config = dict(
    dataset='telescope images of galaxies (Galaxy Zoo DECaLS)',
    train_examples=22083,
    horizontal_flip=True,
    encoder_activation='gelu',
    fusion_encoder_width=128,
    fusion_encoder_norm='layernorm',
    fusion_encoder_activation='swiglu',
    fusion_encoder_mlp_ratio=2,
    fusion_encoder_fused_qkv=False,
    fusion_encoder_inner_norm=False,
    fusion_encoder_positions='rope',
    fusion_encoder_connector='mlp',
    lr=0.0011,
    beta2=0.95,
)
Rows from block 4 of the image encoder, named by matrix and row number. Each number is 128 + 32 x the weight over its row's rms, rounded and kept within 0 to 255. All counts start at 0. Numbers have three digits each. After the name is the row's rms in percent of the matrix's.
# short0: shortcut pointwise conv, stride 2 (encoder.blocks.4.short.0.weight, 512x256x1x1), inputs 0-127
short0.116 097:134185111131105086067068211126140145154154165154088112064078115116138158139092116106061229130140054175126117169135152137142114083153140155097147107109140098078145106091116089126139156133147142112121126165083185165181131133166126134154116088099110151132115082117077135100139142085142179122151161137077156079144151198089169118132157081121110078130073103134191090138171117144189113086128
short0.117 094:109100140109154150107089126117190125153058161116153168185157161147111155141162144170184111125137160119178169138143158115134172143142120095132098164119156150136157185167216166100124132133123138155122140098133056123132141146132116152101159130132147154168149198154115164174161164112126095107121130128147137119156159088194102137115154182158113131083103168090142120125101131016088173175135
short0.118 105:105118134059098078130153128140130129115166142121104179153107131038114134129140132159124113135132139104090052112079109115088146111125094135089129104098040038083058107056102111111185134108092133120064094128086126108122094143117074107126123136118094128094061118142072091112122134173133122140095117068140086100135141126039096086102120135133069143131132051099117099129060125124120114123138
short0.119 100:113160129122165104106108167177147130138165121130093165208163155162103122178135166157150122119126152126160184182133156103130165147134124155116159133071112148094153154161186186102143098174141134202134145140109165159150108111144088155163167166164170126171103202091156146144146125126181167117138142113156111124120117152147109097113190112160127175149159133141137143139095144123186122143143
short0.120 100:160131051107136072145137138131137131128087145146145152147121147167148138091141092093171135125115140128167041154142126188131178166098089097083154098121103156162127110116161095095142125171124063128132112174160127143059137098139148159148137122134083122151081140160143124101143111153129138176078176130093059122157144093129105179126105183146145098086152081128087155079063115132117123180119
short0.121 098:111115139142105121124132128137191179117132112171158187129088168155132131103185132158157124094110163132113144147156101177079064107090099082163163116158118142168164152118072094083131143136111130139107181125187115106145118141047106153093125131151087132117127218159110148108090095193146084185115133073147141072215103119147192149144098185125088178126123141135123073093141121135104149123106
short0.122 099:133138137120111098109097131130106134116130089093117140101045117102119153126080146098075169113146095108137090150066084106083080082127112129142133099098054107092102029077083137123095113106110109078102118123111144157142140107170104139130127058109098146109088126106041120108085149099139130094059138066107154075094105135057113130107141134098119109169132090113203077131123142146171102125126
short0.123 097:175116100145158131170156109132162149139077170146131172155173141141187141134162139139164098153146152126170112142160145158159192170142134147092148173148141181177133190172204144135121122171142133149147133175135133124174112137127117126163148158135167142132159154162169156146135169136106113160125148177102123169142174099140127139144165157165147124096126165122123142129078118119103140171138
short0.124 101:121130103117089119132162146136100135119136093131134127112120041149168129117048104065126150093118027089115086131050115096135128112118110149151149064144088134140142151083113102075142121153109102090137082162121162095077146099125103077131081124121062125103052087159140112075109151087116150163099141082075146101101135132101121134137118116129168095150141078126102136122161137145148079080079
short0.125 102:136137132131115133103123163142116166141134152110107094027124094094117137114093126059078176117132015181135129179141145124147112110113120118116149147125116103104096082106118132182089121123108112106119099166079175156162166117152157129153118153103140130098111087109107115094101155050157185115131144076086178103090138178099118108129148134084087076148106106129145125122150128177163106089144
short0.126 104:130091111133114126153154122132068145100116078142147140100134049127141120124062106051128113084136027125077097109015146123142141116133147130140140108145113120161135137096127087099126154146124092107135095152114154106097131140132119093165074138115083143096084056162150097113098137098131173149099154115091135123075150124116111148139108115163150081116153091131122151136149105165148101097101
short0.127 103:201135105150118150147147123150124192150136144108147176153108126103157080059144087120198102120101126104084087130143144177120145112119121127102189114147138112182118149071145090139120105093125112103115158201147147124064171107096129131150128183139121128137135115187173104106110126130115133161118104163168099154134061154063144188151133174138159135169160098153086153068101139177133105186084
short0.128 102:114121151051086089102110142164116134105187087154080145156146163041118113146111155146125130109111101124104100130103149113107121154101087152101119118099080028058076120106127096112170112089093151127089108112069148110121112148134101096108125150148140124096079096121085095155131150167151112109120148086160106143103143156093108073130120119121080167138091100109065124111065117121136129086124
short0.129 100:139169144099142090098120218142111161153176160171076100099105079104165123162051142121063204135130055144114113155105123117146125089158154185089195133126137087090093122088137114082131146101146109142109145158074225149126077117151122135155132142095095154130137095081111154116158151110143178090134158151094153099108167164099125111113157056115105122154106101113171109133116115138191102131136
short0.130 102:139109183152100164125098086078143126162058111162125095117159163105099152129116165138112117146160107160095206067152107155150140150157157054177097173168176107109116079172090144165067139124143164130171157109118079139180129156149157138138118133153152162122173136109148153137134133121120155113136083137187196117132150069166129109122083145097089130175124187195143144145172100162116148095178
short0.131 102:104106097095094127117119098133107147115127065168121175106084136072136142118118143125071107106124168108155096132135092131084104109130135126059148135126087111134012036139079137122118154126116148098099152104165082103150164125117129142099108086132086130056101107151083132117127108135111130163146149085141098106151151091121114169125078156108143162147110109123134062153083166120114167110124
short0.132 098:140126096109147109167161149130137168146148140171145161121168104156183093107124104074162107110078094102123073138127144193158156177107117152078183084139102127161115189093155081094110090187106100110123098159152188086128153132100098101132100162182110102127099147202157124151115146136134156167169150135087082140136100170095167166150155141169116141144179090145080163071142130153169112131093
short0.133 100:176127091179133128155180119142164155129116163141114175176168123148229158148143157135185127121145137103083118127118153155161158188154132175116157131114129153159143191173186121119147147195140147130129136172122187106182065166112127101164108185174138138139157150185169114166116193136107132177167141140131142166154144148162127166120163132179114132073165140119144180136102106125124149157130
short0.134 096:131123116117120112120121148155129117127145101113141097108100119168131111084114128119145138189130116159255061226165099126128137191116097115131130138115148169160185043120158109119111121169151095134176096171136115153076119101191148157186143112109098097155103140141141155100188104099176135152075240114091095129138124147096107162137119126099135099094135100112126146095122122129163103132144
short0.135 102:190149102113120107130157145173114158152141150155146171124131098051140084089122094092174164127109119106086073129135149197107143126142150146099195085113112127156107173085147098090153097114133091113095142185150157119118158080062130144127118171151125116151107113165162117125119129121112179144107085126120092145152093178094156153134162129146130139141154103168121161083126127157191089150106
short0.136 097:142152158135160104142142144168188177135144120152155188132132176101170179135162151165164111114157156134116134127151116184129136157150174143111189129162101165191146196158183097102113123162131171149124161154161187125179146158076119148144146175166139122114128176189147141173113163137135159181139141139134136138174160169150169165135143136183095181092163126141138112148146086121144169169147
short0.137 101:125118157104113203095107116094132094127098083140190063099157148126124119101110140090146096120141058130109168134166114122199126168118126058172134138211139116129119069152056108151053128152123176126116148135163137108169117161137128118099112081169157117123143100117155128149131112076104173115204135125156181119096146128159176107161107144026095164155107187186158141111205089126131141096113
short0.138 099:173123099145164116137196112100112117136112177116097156104102137078106136166171113133144097131156146111095092076104131145095158120183128098086116112120105100105108081084150121201103142084139131167084063104104103140114154154114186144129119143085121169137136136219151088098126127164081074184072085150144051149192157103083092170053107167148084096142138081123101130154047164170113115150134
short0.139 100:149135134171149105152101121080140110124063136143090131133126169141115201136139196143089135154192139189133162069147139132130157155151185106111073213105199145121140102176139187138116185119168165159196130108143073204132073139121156154145175111113139198172163136117148184148175141125138152114099085138143124118150154084154104140105132096137119115135112127152147154208121049134104186153191
short0.140 102:178100104147088118169149123105083119131123079107120122142139061107180098121051117065133100085125087087076089143059115140135171125108148159106144079115115126165097132072108065080150093131089129103114120156097147085118119125085125123146068175120131110057089083148154098133094133110086176144133148101098116139060143135104060139104142110153163077100135087141105170130110137171111131097106
short0.141 096:171140117185158088153156144115177157155081159147114151120152170174148155124168152149124137154157173146131117095139153168124143161142136101128133150120182171147148120160153153107128156157175125169174126155135094143120109134101155182145163109124132148185150172176116177142179138139138120165086137138107107126173153060154132166157145118149114146086151102130143142159118051146074169198164
short0.142 103:133118131120124124094075169130139141105150151070109150168123139129116094083129144120169148128132130113103087144150109119104080106047141111102131115062134106121142174118115123103163078125127134121115152141116151076167118124094126108139121101156163107128115182113085134136125027117115083100136107109116069050130000141072144072125149151136116176167128120152152089091127124086154139145142
short0.143 097:080084165113112122124113100112198148094108116174163116144121200120121134119181127209144118123133160145127189101156113117100099144139156093181120137096170142145129147165113129094108141170108144138131214077167109128132155144103098143081129159167110119123132211155120148148130119174154147142155152115220116136162157095147181132104107173144119210072123172141117126141158155115098187115144
short0.144 101:150145115146125099125133201132144170122160151171103159111130153085159108118141101095163181109124094102077090161133129167156147146140130185080170089119112114127115178134112077123131074169101155124084131197127255088144152153107109108141100167189110135126126166160142108169108137131170186168160156110122097118151139231099139124144164155155096167138142100140131134095168112135201130136104
short0.145 095:179122084158133157145180093093095139132112116078132142113133159120099155174155104109188079148139128083118093057133109134110141134122119129091125138169117116144099077138100142170120109109140147100102099139156072114137157126063188136119078166113147151133130122161159106122126113164064092151102063147121083142151152069112106140094117198150124104136159104125060154148056163120091105153151
short0.146 107:134121132152127151158081112069123075123097138095190040084113107133074146126106151082112148147168068195121158148138132105146129120143171087165079164140150153102098101118140099164045156136157146144155089126140118177192150157131172133132139119132148156162134107125131132108137116053111133103160160155136168130095133158135135097145124184069124106196138151182168133130178153160141137077115
short0.147 099:159136082120167116150120174151108129138157121116094151184158140104119143162141147115213139150128101128110106133132127169096137117101093180074138088035089103112109157127136156111140109169150100107102139157093146142176158089109080131132148179169185137178089153081127098122115122093176131137157121131119076156115056134096099072103179134158115168149179127141119102131074107142150129196144
short0.148 097:166157090145161085164137141109155154154109140154133179121156155159214126136152144128128121126148141104129087123143160181119173169115110107068159131125116178185164170148192120097141155174136129155142117184141115144133113146076128151147146153153138121168114168170154152160132179126129113164122125137112095131151160109110110177121149129174134141113148094122112140123073090125140132166111
short0.149 103:180133100090111129132133095124122197113090142163149154128146097155176071107123102071167114143070098085108077132134143165134127122131123113098177056156103159192114166091121073115087072134115092093143117166163135103064167114079128101156075156153108130116088125168148163143098131126075132187161113121138118149136119125090147167155146167142166143164132068154086161022109156165098074131087
short0.150 098:120126172123113199131115096118142082132086093157181092108189156141131120107105111104164116120124095116105158119169124117202107161107112081180141129176120121160124109159115061145048136163131176127160165117139117132195088185151143134098123119181162128115150090103184114144133127058116166100228116132156171145111114125148180118182123134037138188149131192214163176098185104129139144083094
short0.151 106:158141124112146108113133109142103108116141161142100199130093116038144130149159121124126120136128151154055080132120151140109177119129131115092110123115108086047085113068138111155190162124130145162094104117067128130138120134092125129102143190126121144139138156149139090084086136167111114181096122104150086095185160120094076076063132136125066158135128062114113145129094147127111155160121
short0.152 099:132166111150157074133106175137139124144131143121149144159116129085149153115147128120128169120133177158058075090126134132107141094129130102119132078076115120108123130108134129137177144141132129147157160162103129174106196138050155183114116163089085130142082157111123133110084156154151126106074082123108137134162129132113089147087161149147129136173121052153115131136111128145165154185108
short0.153 096:119149148126129085105080125109155131102143088142130116106129188158119104132143154156100127128122108119181087222109124103159104184105113089138124155079130121133128111126156081127059106169128174168134138143117157166116143144235157133176144114150152128123108176139132141161143097077160138148134223089140153096120170147105091093091167124074124185135108079131160140141119158132158153123170
short0.154 108:123105092179108146159136135114091137131104115105146148081126027111173122142039116069135123096156054124015112124019131125143153120137156161121130097129103144166089126116137098090111123126099080119113094148110139129143120109115127100142086133111109132114112036150133101133083171072097159136126134134038127152097150144128086134112126111174171079126120111148160159146130113150127137094122
short0.155 095:191136101188169113162150118095149147154071145155134135126157166179162177127167197131113127162184141176127097115140139161152154157142163117102101176117166160178133109145144156144138164170199118183167107145129102188136097140099192183167168134127149159174156149151128179150165174119136135165084141157123104132165155084128112186128153108122131142140150113156162133184116085163111162151167
short0.156 096:151116184110138140123092139131185178146088120152186142143089171129097122091187155166165122162146155136161166139148119097133090132110117068193141161136169178162198139145116095124134147146132129139161171104161074137089133143093124135093138113120124126153144212151066195110160153149116080139094146113172153108176142080166133160118144192148100143100142169124098067118155083132112134123142
short0.157 099:179150092156126126150152158125115142172120150067119143137063102069138119083110067105194153121115146121087093118150129188111110083126126113100145058148130106116145124044107039139113141092109096069068152167126151146086160084086153133120135150097110146148144151188109108067084120154110128158081113139141129141147097156099135146124164168134122136147144104124141130053141109183141098165062
short0.158 098:155147132194144112156133141118130145142095170139116131123119139157143200125142179147083152154211148185139140106145124124144148119158198135095118170108204141162161103139145158135153214120201152174195156116126109208149111131092186165153176114103159182160153142118152176142176154136162167141066106150137121135144159090133124156104114085133129116137122091137151128187135075184126168167194
short0.159 094:160152095193155103167121117087155144143073160170086130123148158186139177123146185149084134164182140169167136101138146143166163188173167114084114169139182176167155098148138144130136183180197122182175120123125090177155095122142177158165168115142169161177144147144155163137169139127132144158071148143126104153164138079117137167119141071142095140128140104122159140166115070171086189144195
short0.160 100:185099209128103174147100107109112135174078111149166101127155138108111151142132162122127133143165106186114173108148131148171115154165140111168121169152167115151125079176102154190050132157151180139197150152116090143177158183120173154114115130152151143126142108110162172157150149119145195109136075144163214108146160105164145145128116137070121143175150138191138172158174126173128141099161
short0.161 098:169122141173141090162145135090145144132070140152129154132131141179138181109173162142131126141164164152136137093137158151125132147152161108116092180123209165159142109160140181132127167152188136155179116124141069162111075141104170195138148126113129194173129166153120185149198148146140127158084102146140124123151134055136136165128132095125113139115139120137153155161113049135099161164186
short0.162 094:136160119162121134144136054072114104124114162096113133121117129068064147206144125134143075137149119131114094059136095125102154126167108125080086111105120138127085102112126187163106147127136126160086120093102074111120142157094180132089116180120145158141123136182134100113123087150074063130090104120144112120144114080088094148074084214124135096147158057136109107174063197121082128148095
short0.163 109:118100112105112130124138026075155122124071091144135136176116121138130121133120093127147028161109162103143100089175080123130129135103144113112105121145085146149103141116117135157090120149134097113118152072160030119142182127116132144117124121134107099126091128129123120120122107120078084143162129107147107128159098015105142139165057202110140133194191122128084121127120209137041132128104
short0.164 103:132129135095158095152147148150151139134180141158063190146135131067149179153152144138141114096149153168084102119102128103112157146117119135090130145137109060076098116086136121146204168128119156162108107107087122143134102166116096153120148161146090127098118144171122098142119144199138094160097117103160094133165169141099132088078108115117049172128107097099092170130063131136094171119126
short0.165 103:119167152134102104114121130137108168078165127141151153099128087115149106135093119110095150074122078097132082150097099138096143124119131143122162074131077125139093091081109082125128162143109132126135128133156157121083131164161118140125085128134055138088043088166128120110085147154162172161098174072142158111123163157122131163130118128155154119167134031154154127104164138144188143108106
short0.166 100:125184114119111096097065197147125155122154165122101100059061107109127141120101114104078249153151040152117121146114122120143116099147133164112160109107145096076150084079131106146129127117140120115131123174111174140157142129143156136113108068080112167143111095094065124129123145059157174119139148149079177092128120177100168110145203067124101077135121109128186098128180126141190125096132
short0.167 099:167189129143145125133133198139147164169168161103082174112078126062155131105137072124183187127133127134089100130146113180094113089141128135098173077114094099102136138070093058113121140103124083124045139176101207122125171106118141154111142149089095152148137146127115085098094145151133140153087114136122147128163112198087129130131163137139126121099144148095153121093164125157167119167079
short0.168 101:176156120179149120155114118088130126142057159150132144128148133185136177119166143144113114158167154134137121089163137130123146143141144096126087168127216163167148093158144162139127204166187140163211138137134065177130087116102174172149166128105134183168147151147121176137186157129126131123071101164127101142140129050161131170129130078136131132100137107133170138164141061118075145152186
short0.169 102:168107197137085140134115098084125155155090119131143123121138149113136153153127186140162130141193107154104212059135141165159127144150177084149113184158173106142112119180109166162076157139133154124155157113095102155184147160131151113153126158156146170132147146108128149144151141115155141098127065130178191123119143103165100130101108153104122154173123171179119134189166127179117150082178
short0.170 102:141175126171162114142112112153160137130142159172081126195179177135114126162133141095125148161194105126130118127138180141136167194185142123124179138137135122166130148138164108137106139142149136182133126171130152158142081168154165097183142174163169115187121166165173127140147143125178192171142153134122172170109154145100129154118175137160097160205177139169101194149100123194183153153130
short0.171 101:133141054103154065125136129159159144111123148131122156151116146150149123058151078095148119143097146094155053140147131168124147122101085108109159100096114150137136129091158074062152136131140079126117135193144127137053124099088144135121123113129114110140116156165116132126119110142103107135069153145106074133169119139075113178137128132132149127106143062106071146055067113124122121173080
short0.172 092:166180096170180084165129141129156175157108158139121159118149168166164180137148163134120123151157154156127092109147155171140170177148137109090124131125159175176144134142149157111152149175194123183168109161144096149107119140101186171132177125147130151175140180164146152142142149147138113146091143179125115133154130109126136175128139093167117148133144082146127134157097077163097151187145
short0.173 102:155154107207173153171128135153100145189157144107056120153170053127176179165100158073135123136145077159125161160076165111168187138214148192091136167124134145123128180157168137116119145139132149131140138148076142139190102145147171098176110171138207143138195107130169115146144236063124147150148128154111130177098146163157112117092173117166121075149118165127163148174098083116154122149161
short0.174 103:144130181172115146146121096066144135160069131153123123127149161131121158126155166178117115143190138173106214067121131121139137137160161089155098182129208154140162107178106173136056152137154172148183174089128059154166076157107161139150137132124134160168186143095141182148177161123142179122128071139159129126159157066164122137102098089110097149130104153168152139201179048157088182143160
short0.175 103:140122116141147125131144147147091146113148105121099164113148055099173119135035079057107153120108022082090085131043127156115167125147142137120157046112094098139119119089140099071129100124109087103074104167111178084131100119132098109113100148115106106098121026151129088127070145101106159150131144140098108145092152152109099161140153095164139090078126091139149174109127115151140105078080
short0.176 104:149116096143140119169177133110131102132123130133102138140093134055134154170150102150133124091157120123109074123088156120060161089136113116087121092086089086065104090090150164181164117079130124138040055097058124131129124135132112140142120129080144175151140137154096073119115133129114101152051114117144103087130124121095064132042146141197101112126140077116130127140043153132105108182112
short0.177 097:123148151104134215119093125138130123186137133083149133145152111110093136118147100071165136148103092122087151114150159155191136120123112048217148108159081097126122097149162059131116091103116169107089119141111113107237137163113128081099112106098163100151152101108136109150112112093115139105155099101135191113113116137116160084198174157096083119116112237159131135095184089116118109110116
short0.178 099:166125182173135106137128124091154101126090143128108100126134178160114186143164186187093136133182156190137185096138142128148150137172163112135076215119195134113163102149132168146103157132167145187191128088123072190152066168126160138158154129131155167172168154103130182143181136118150149124092100139142149132133131064147122130088123100135120143135094147152166143201164046155113206144217
short0.179 100:155124120154124161180153081085148152119070138151101162154217125148161107164116150109163095132153064121059153091108203101180149210135146149115139134169107117157132176169133090126082139172151150119172102129120126102199059156135156083201107163187174139122185127170182102174145166099074165149192149123115115153114132119131104147152144092183099147110127164147133177165132101147116143113144
short0.180 102:116142099133080128085131160151100174071143074157146167097102132086143109112101144119080134069123136104141124181131084142106108102147151122071184120162113142158080064101068139090129150131112123099106168158166160104143158114154133144102084098144058131045098123155098143115122117157155177169131159076141117099148181142106128166147107110096161140157112092127129093170133156131169150118106
short0.181 099:188179112151146126147135142147104140162136151094138150147091120107149133099144087125213151153123116112087102115140104195129088086116135111080154096116136123149132166061117083112125126125134098102107167192155178136065149064090155142146109152122126117177123127139139117084133111151112088178109093153149064120134054139109129143123145165139117142168185108142128095084088106201186102175086
short0.182 104:177130165139136126153124130121120117150097137112135085131140145097101135105108191087111135128177062186154128154164114153152182127168126139140118161116108138116071081107137151152067192121169158122157071146075128181146143161190179134161138127126169160144136116126153141112175171054134148163131160108136205136066131153158122093100142160110164137207157135175170138159135176209164155075151
short0.183 108:112123170130126174104087051035131125123031111137238069137142148155078136103106114098137039136137109114144125121160107092142130147098138077152100124157139156164123139137098136164053147158128143113148154082151048113128147123148164152077127096133129144148130095075139136140133108087049130110143141142141135113134128067154152122140060160048121145157121138166122132138171149092069123140119
short0.184 104:136128131094137104116141122138126129134165131144085199128100133048134139146184122131116126091145167145028109103087134137089171131129140139079105117101107055056103107085125108143179131129118170161097115110065144148125122129106116130116146162134117139102121126159108095113085134172132124156084100095180083101158166152121084064087141148141050151144105070100096172124058122114121156136113
short0.185 099:147103143169122154170184094102129161123098117186124165129217092155186114133109137084151107128133058121065114084067175128178154232137137154145141121140128154195121152139123107127084152219113127130146122126143162088170103177120125080203077173174171129139136132193187131154124202106080153194184165146118131178120136106132123149123142100168149135146148127160146189144155133154119149098131
short0.186 098:113100165145138122095095098114179153081069102155155190149107188149138152133190134187164097125129145131122178106176068149092106114128145089162126150140131142130149178151122117108120138156119152141125188097188069092156127157073126150121142148184111142118136208163126153160130128157130127152155128129198089110203115085134184158152103186139092203084136174124128121147148115122084164140132
short0.187 102:094134134064109095122139151152133118127174122114093170142123143030116144148115145120096135112116136127091066137061125119087127112106121154098128125085085031059095104088132129119206135104109137141076093108078141118134103149102097111118137114128066128104097128148066077149107143189163140113110116067135098112131151143073119092078128117123071129106092083099097121126070127115124130112111
short0.188 102:142172064100121109125147157138101139129142156105131160137132118073136080091122107076181163126096104101118034147124157194148134122101117122084148093098085120111121153076131085111106078133098053096078134179149176119115182052113128110108131163118147097149083131144130106089089089129130117139148140138113101146138112178082147122140185162147108150179161092126142112017132133127174070159077
short0.189 099:152110090135172131169149106132149135164055124126151142105156153193184143111117138098152119156102136142190065133119182145173180183125096114128116121124149186167175088178192100142099117196131131138148092164149084133154097126130123135185141133125113092151130167162140135160158146130096119147137157156069098165157142085117123144169141149156142111114147116149128158103093089107074116177141
short0.190 103:131126130151160160127119120094127126132066092086180120074105097136059124093121105111119149143139090153093122132105095091111130068095103076175118123128092133119144136126102136153085126098137103085121123113136115147160217110130155173144122120055113154135118107095081131086098153053075082104109122085099160066114119113122163104116122208129093077213133116152119089098132208150100097123097
short0.191 100:149153092127126123106116197122118158140160131114051125097102124080153122108102095114113207109127092160106102149127129138159130102148129158103183091147107072080123088111101098141107126092103132120105165203099206141157117109134142110112112117094089152076162078156120086106071156126145167131128143148111168120132155187082115162161178089113090097075126139063126126093155094167192109107094
short0.192 097:153128101120145115146164115111197203150078115174180199121153169163196118101160151145188096137121148117144096142133143155139156158108138105133135149167119182196161178138174099126127147200124141131148142150165125120137136155111139119138114143173146129149125187203147167151133185155105098172126183139117120138166126096153150185144151161174136160098162132119115136108122113131102141155128
short0.193 099:143179107120101115063079225151115159124133151138090109074109101118171124108085130101085236140140088133103129189098135118131136086136150170097206117100130095093149110108136102103120166122135134123103134181089218137161082139131152122136129076129113159132137116109099136141142138082177211124145136137089168098129110206103154110132196068119121105119101159120196106127157090136236133108129
short0.194 097:141140068139146145146124138143074111125176146058099102123111043027102127134084068059136168129115086110064076141123145139123143088153137177092143061094114056107134163054171137103136106072112082118039107133065137140110134087098120134133109153113112119143094123128092086099080111138141145089097096131113077148101142146045089110071159151168088089163115079156125104059111120122174076135081
short0.195 104:135143131134133114145122166138084151101152130130129113085153051135180113163068136080099179124130010124096099183033151098150144133143155165134177084116091120134154155127143091122129108135100100148110094194106197121145085126147115086129100141117136122127103093141127100119096157072173171135133161103066172123131139203114136106150164125182156103154136118157187156137189100128189134072132
short0.196 103:159120088118140084139145147140135126126173137115077192159128113049134162142133149151119135118157165137069094099066135102071170134145140143079116123069082065059090084074148149137198152116132127163090079118080138152145089148099094108136138139103085156118094118122076115137153177184147102127088099109145113121114169124088087062067126119161086138138103088114148099147077099144135136117165
short0.197 097:118119133096108135108101075129160154108072096165115160151133180132116122098133136134143035091099163120147139072181137146135075145131141091094120100152082119136087143129115119115109108177098145114121189060201064096168157149131103120137097154194092123068121133156129133172111107131085152159219150119174113143168140071113156165165101143139111210170099154136088107126141176113082155091124
short0.198 098:172146080127217132192150114098101061157104180129123121149183109132126132090113133088141138184148123132139108152137149160154210178128156132041108136097128156155106099167218120124154147141171099160143112131105122154139128119105163147130172148118205146146151137108143141117164152128125145134100126182096088182127171102159082104109187111200118120157185113155148146140080092104101143154137
short0.199 099:150172119116108111148150207140109157129168150100115165134091117065127120104133077111174207105128121138092076141146105172113092087100135163110179108142095108084126111069113062123138135107083069108064144208131186124113154095116149147112117155097125142138150131141114084055081133136164147152104145118112132115139092199092142151146168155101100104096158114106155127102159118151200088160097
short0.200 099:162136121158166113136120128109133142119086160161103121120115137145140207142168193144078125166204173177112153103138130149118148147145192116092116191117186144126143101154146166128134217136193143186178152110124062187124112152108157174131170113110137177151153139121149187135163151129170141133074076153129117126148155089128109152089107088147114129143138113144147130215121065156117171143183
short0.201 098:164112117152119166171177067086085118162093122110142123128206113145182132131084170075145081161151083133107147116109181137193176194151114133136111149128097135137117136163151110131075113176139144100151100125105129091196111137123143098175097179136200148124164136161172127157134196111092134138176125145100129178090138103147086131148152117192142118150158158146151160152120104126094122117185
short0.202 101:162167080124107111125145166159121167144177127111124159118097091106159101070107087089183183115113098086104090169160119192140120101130137150100202087133097132156116117083114037112135094119098096084097162171118211101097114086107141099146121135143113111087090102155137136121092131110129141158126133126099111159104108190084151133160180099141113154129170085092136120067168112156187074142103
short0.203 098:108154106125103105082079163136152163104126146151085072083129152109119121115115109118078219112158044156143138198142178094147094127127112113081164140125148102120109088120107070143103104142134137122119156188086178151187147150151140104149106134117117142119131123101105127140114132039154199116168172100131124118100125183072139126168183114104079120151067155125142105138177128175187132069172
short0.204 097:174134098110165113148158132123188178179097140145188199132144160186202141122160121115176107126112139102133115129136148178170154162111127113128141144164138167166192208163157085112117131178130147148173141162137115122146122155104111123160129139171140116136115193184146150167123152128110112177130181114101141121165136109117136164160151145185129172109136123099122123110135113093116156140121
short0.205 095:182152109134148129164163118123146171152100133163154183131162164143240140134148157099190088113153140125092114112133141178139156200154128119134155136150124154178143179167158107098111133222130143153136136169127174121150112158077137104153109182197161141133136187176153141161132174134105115185167145158122138170167134133158137162138162125183103168122174136137146156126121085160126173132141
short0.206 099:173142137144148150136148085107150102126099162091122106110113134057080136191148154175137111143153135163127075107116124115108173113161126163073102158146106104095060075079128193203114157096144147180107083106120084134138132168139180162132142142084139188128119144164114129097124155090082082159073134135125097106125127120111061126050131176127085105173183042130148132160081198164110157149134
short0.207 099:143180114127185115179127148106111146161130163098190150164129100100098115097139113136174097161111098103143104146131146182126151105122113110149140128072123119123119165099161109139109127096159077104088120151116125130096190058066143147079136146089166136194113120092151105093168090107125084104071083167120140160126120135120165140119164174154124099130173101132109084124075110116168072176095
short0.208 096:150109115148115127137197113135097156115130114186154177072162078150190138135091138078132108096150076127098095127059125155120147167150160162127157117177101164196096125131130098099108143195134123148141120147159172101111133136164119088145085158140099138106094067219179108132114182117112193209122155124120145128130170134125122159132086128181122118154189104169169191129167112148134148109107
short0.209 099:091139157112119181084089113123153090107086109152164092103165155138098103119115092106151118117126080104097179118181146105187129161121120049176173113157110146168158116156111066142052103176119168121150186115167141093177097166125132114101122101177131109141144130089145124185130104068117170091230150142150159120120137145147191138176136109069115185116099205204143163088205075110149136081109
short0.210 100:139165139194148114155112170143119143096136143098098162103119122076133151146136176136075161130203125156042113077127121129116124101146153150087140152090131140116098126100119154147130195093133132135139139125104131166158169125046159147133122145101146188134128146124123121127139167150160128084092011143147138134131141137119105148077140112142113138189082093138145122158096134150154150130172
short0.211 096:162110095108166142127124064099202146175076144113174151107155179169180123127145132126120107152131136127161113093126161152153116158109108111146111142125156159138179141174150102125120094190125125168175102112138065111144093139108104130171122110157140109128150196147119145141146171128104058142118181126105107129175112048140148126126172151187129159096119160111121095106098076103069162171150
short0.212 107:117127171143113162113124018043119091100026104152190092143138145148099124141128114148145045141147121111111138099142096131145128140109124088136090124153129151170124110156081117160050161143139149145118169086168047107146140160115159130110112128153156137141158117099142123145133100100067132114167125137168127120121113063130160124122081182058142148166141125167108146137156169106052139110108
short0.213 098:122159115103114097111128221160096155163200135136089140051101092124176136130082100084081213130129071136122114141094131113129135112126131142113175097139087094095095110107117070125163138104117092110117120178101243151158122121139145124132140151092073130094145077147100126115080168130199174130138165111088176123109158235091140126149163070148085089093084125096160107110167120152172112097121
short0.214 098:129167139119119096085077223134138163132135166115091107069063116141146144098075120114063250141135060155122114177133137132115132097117141127126168103109137132095155109102112064110134119130137133121135110166114214135150120154155150110158134079077083133128116093109091143108148143064157207101161143118070162085136146212097174094150191058135109065130096128138171100123176123151194108105138
short0.215 100:168152137178146110157124140097130128143078132141094120137148148147143208132152189153091116152211155164122154105158138116152163137157190115126107199111219145156130088158143161130111214127187150148180121135138079203137104123109161170147139118090135198160165154124139183125203147119147166129066078136131105120133159074158113170101129078141119115129132108130166143187132057155102168133185
short0.216 102:153135125162128150170148135127122088142120144111105105146149139140155152182146168114103142154177072169130125136168156120202156156186146151117132167136169153139121081145123142185084144148167162116146116169082148135214132157156149126189116145160202136165143143122165145118189155086169183131122129142118168169059157142107147125151161121080113166213129159207166147162157174176170148080177
short0.217 097:149132107115154108153164130125196195156099147188156181135151170136176133145161147150175105112121151112100111118141158177143142174132146128112151131157105150169162210136162126104103145198128147146136151157146155113152159169087114118148130181186127128146109196194137131182129175132105111170149176124126152135193141148131165157162153187198101178091174150099120136115114097137126146136140
short0.218 101:129172126129101056136134161114107124149140143135073086125073103114121138060126064142150164151140107118163069159129139145120126118128123121091132104124106135099194131065139067059129139133112086140067089185094143122070160116138157103121131138078102122172109127130127095096153098113141118138049155120092100127133116167080099143103147137129119102101166071119107128099150106142160126165098
short0.219 102:148115131128091096134148148146080149086126113167150166100119049124167133155052142069113137113140071097123077124062130123125144144148144149130149114151104125148101122091127120091114144172117082117143090153158162108085149139137120102141085129129060135103047062183132098128125145119138150152109143101113164111113152144110143134126111127136168109152134037141134145139147132146165101111099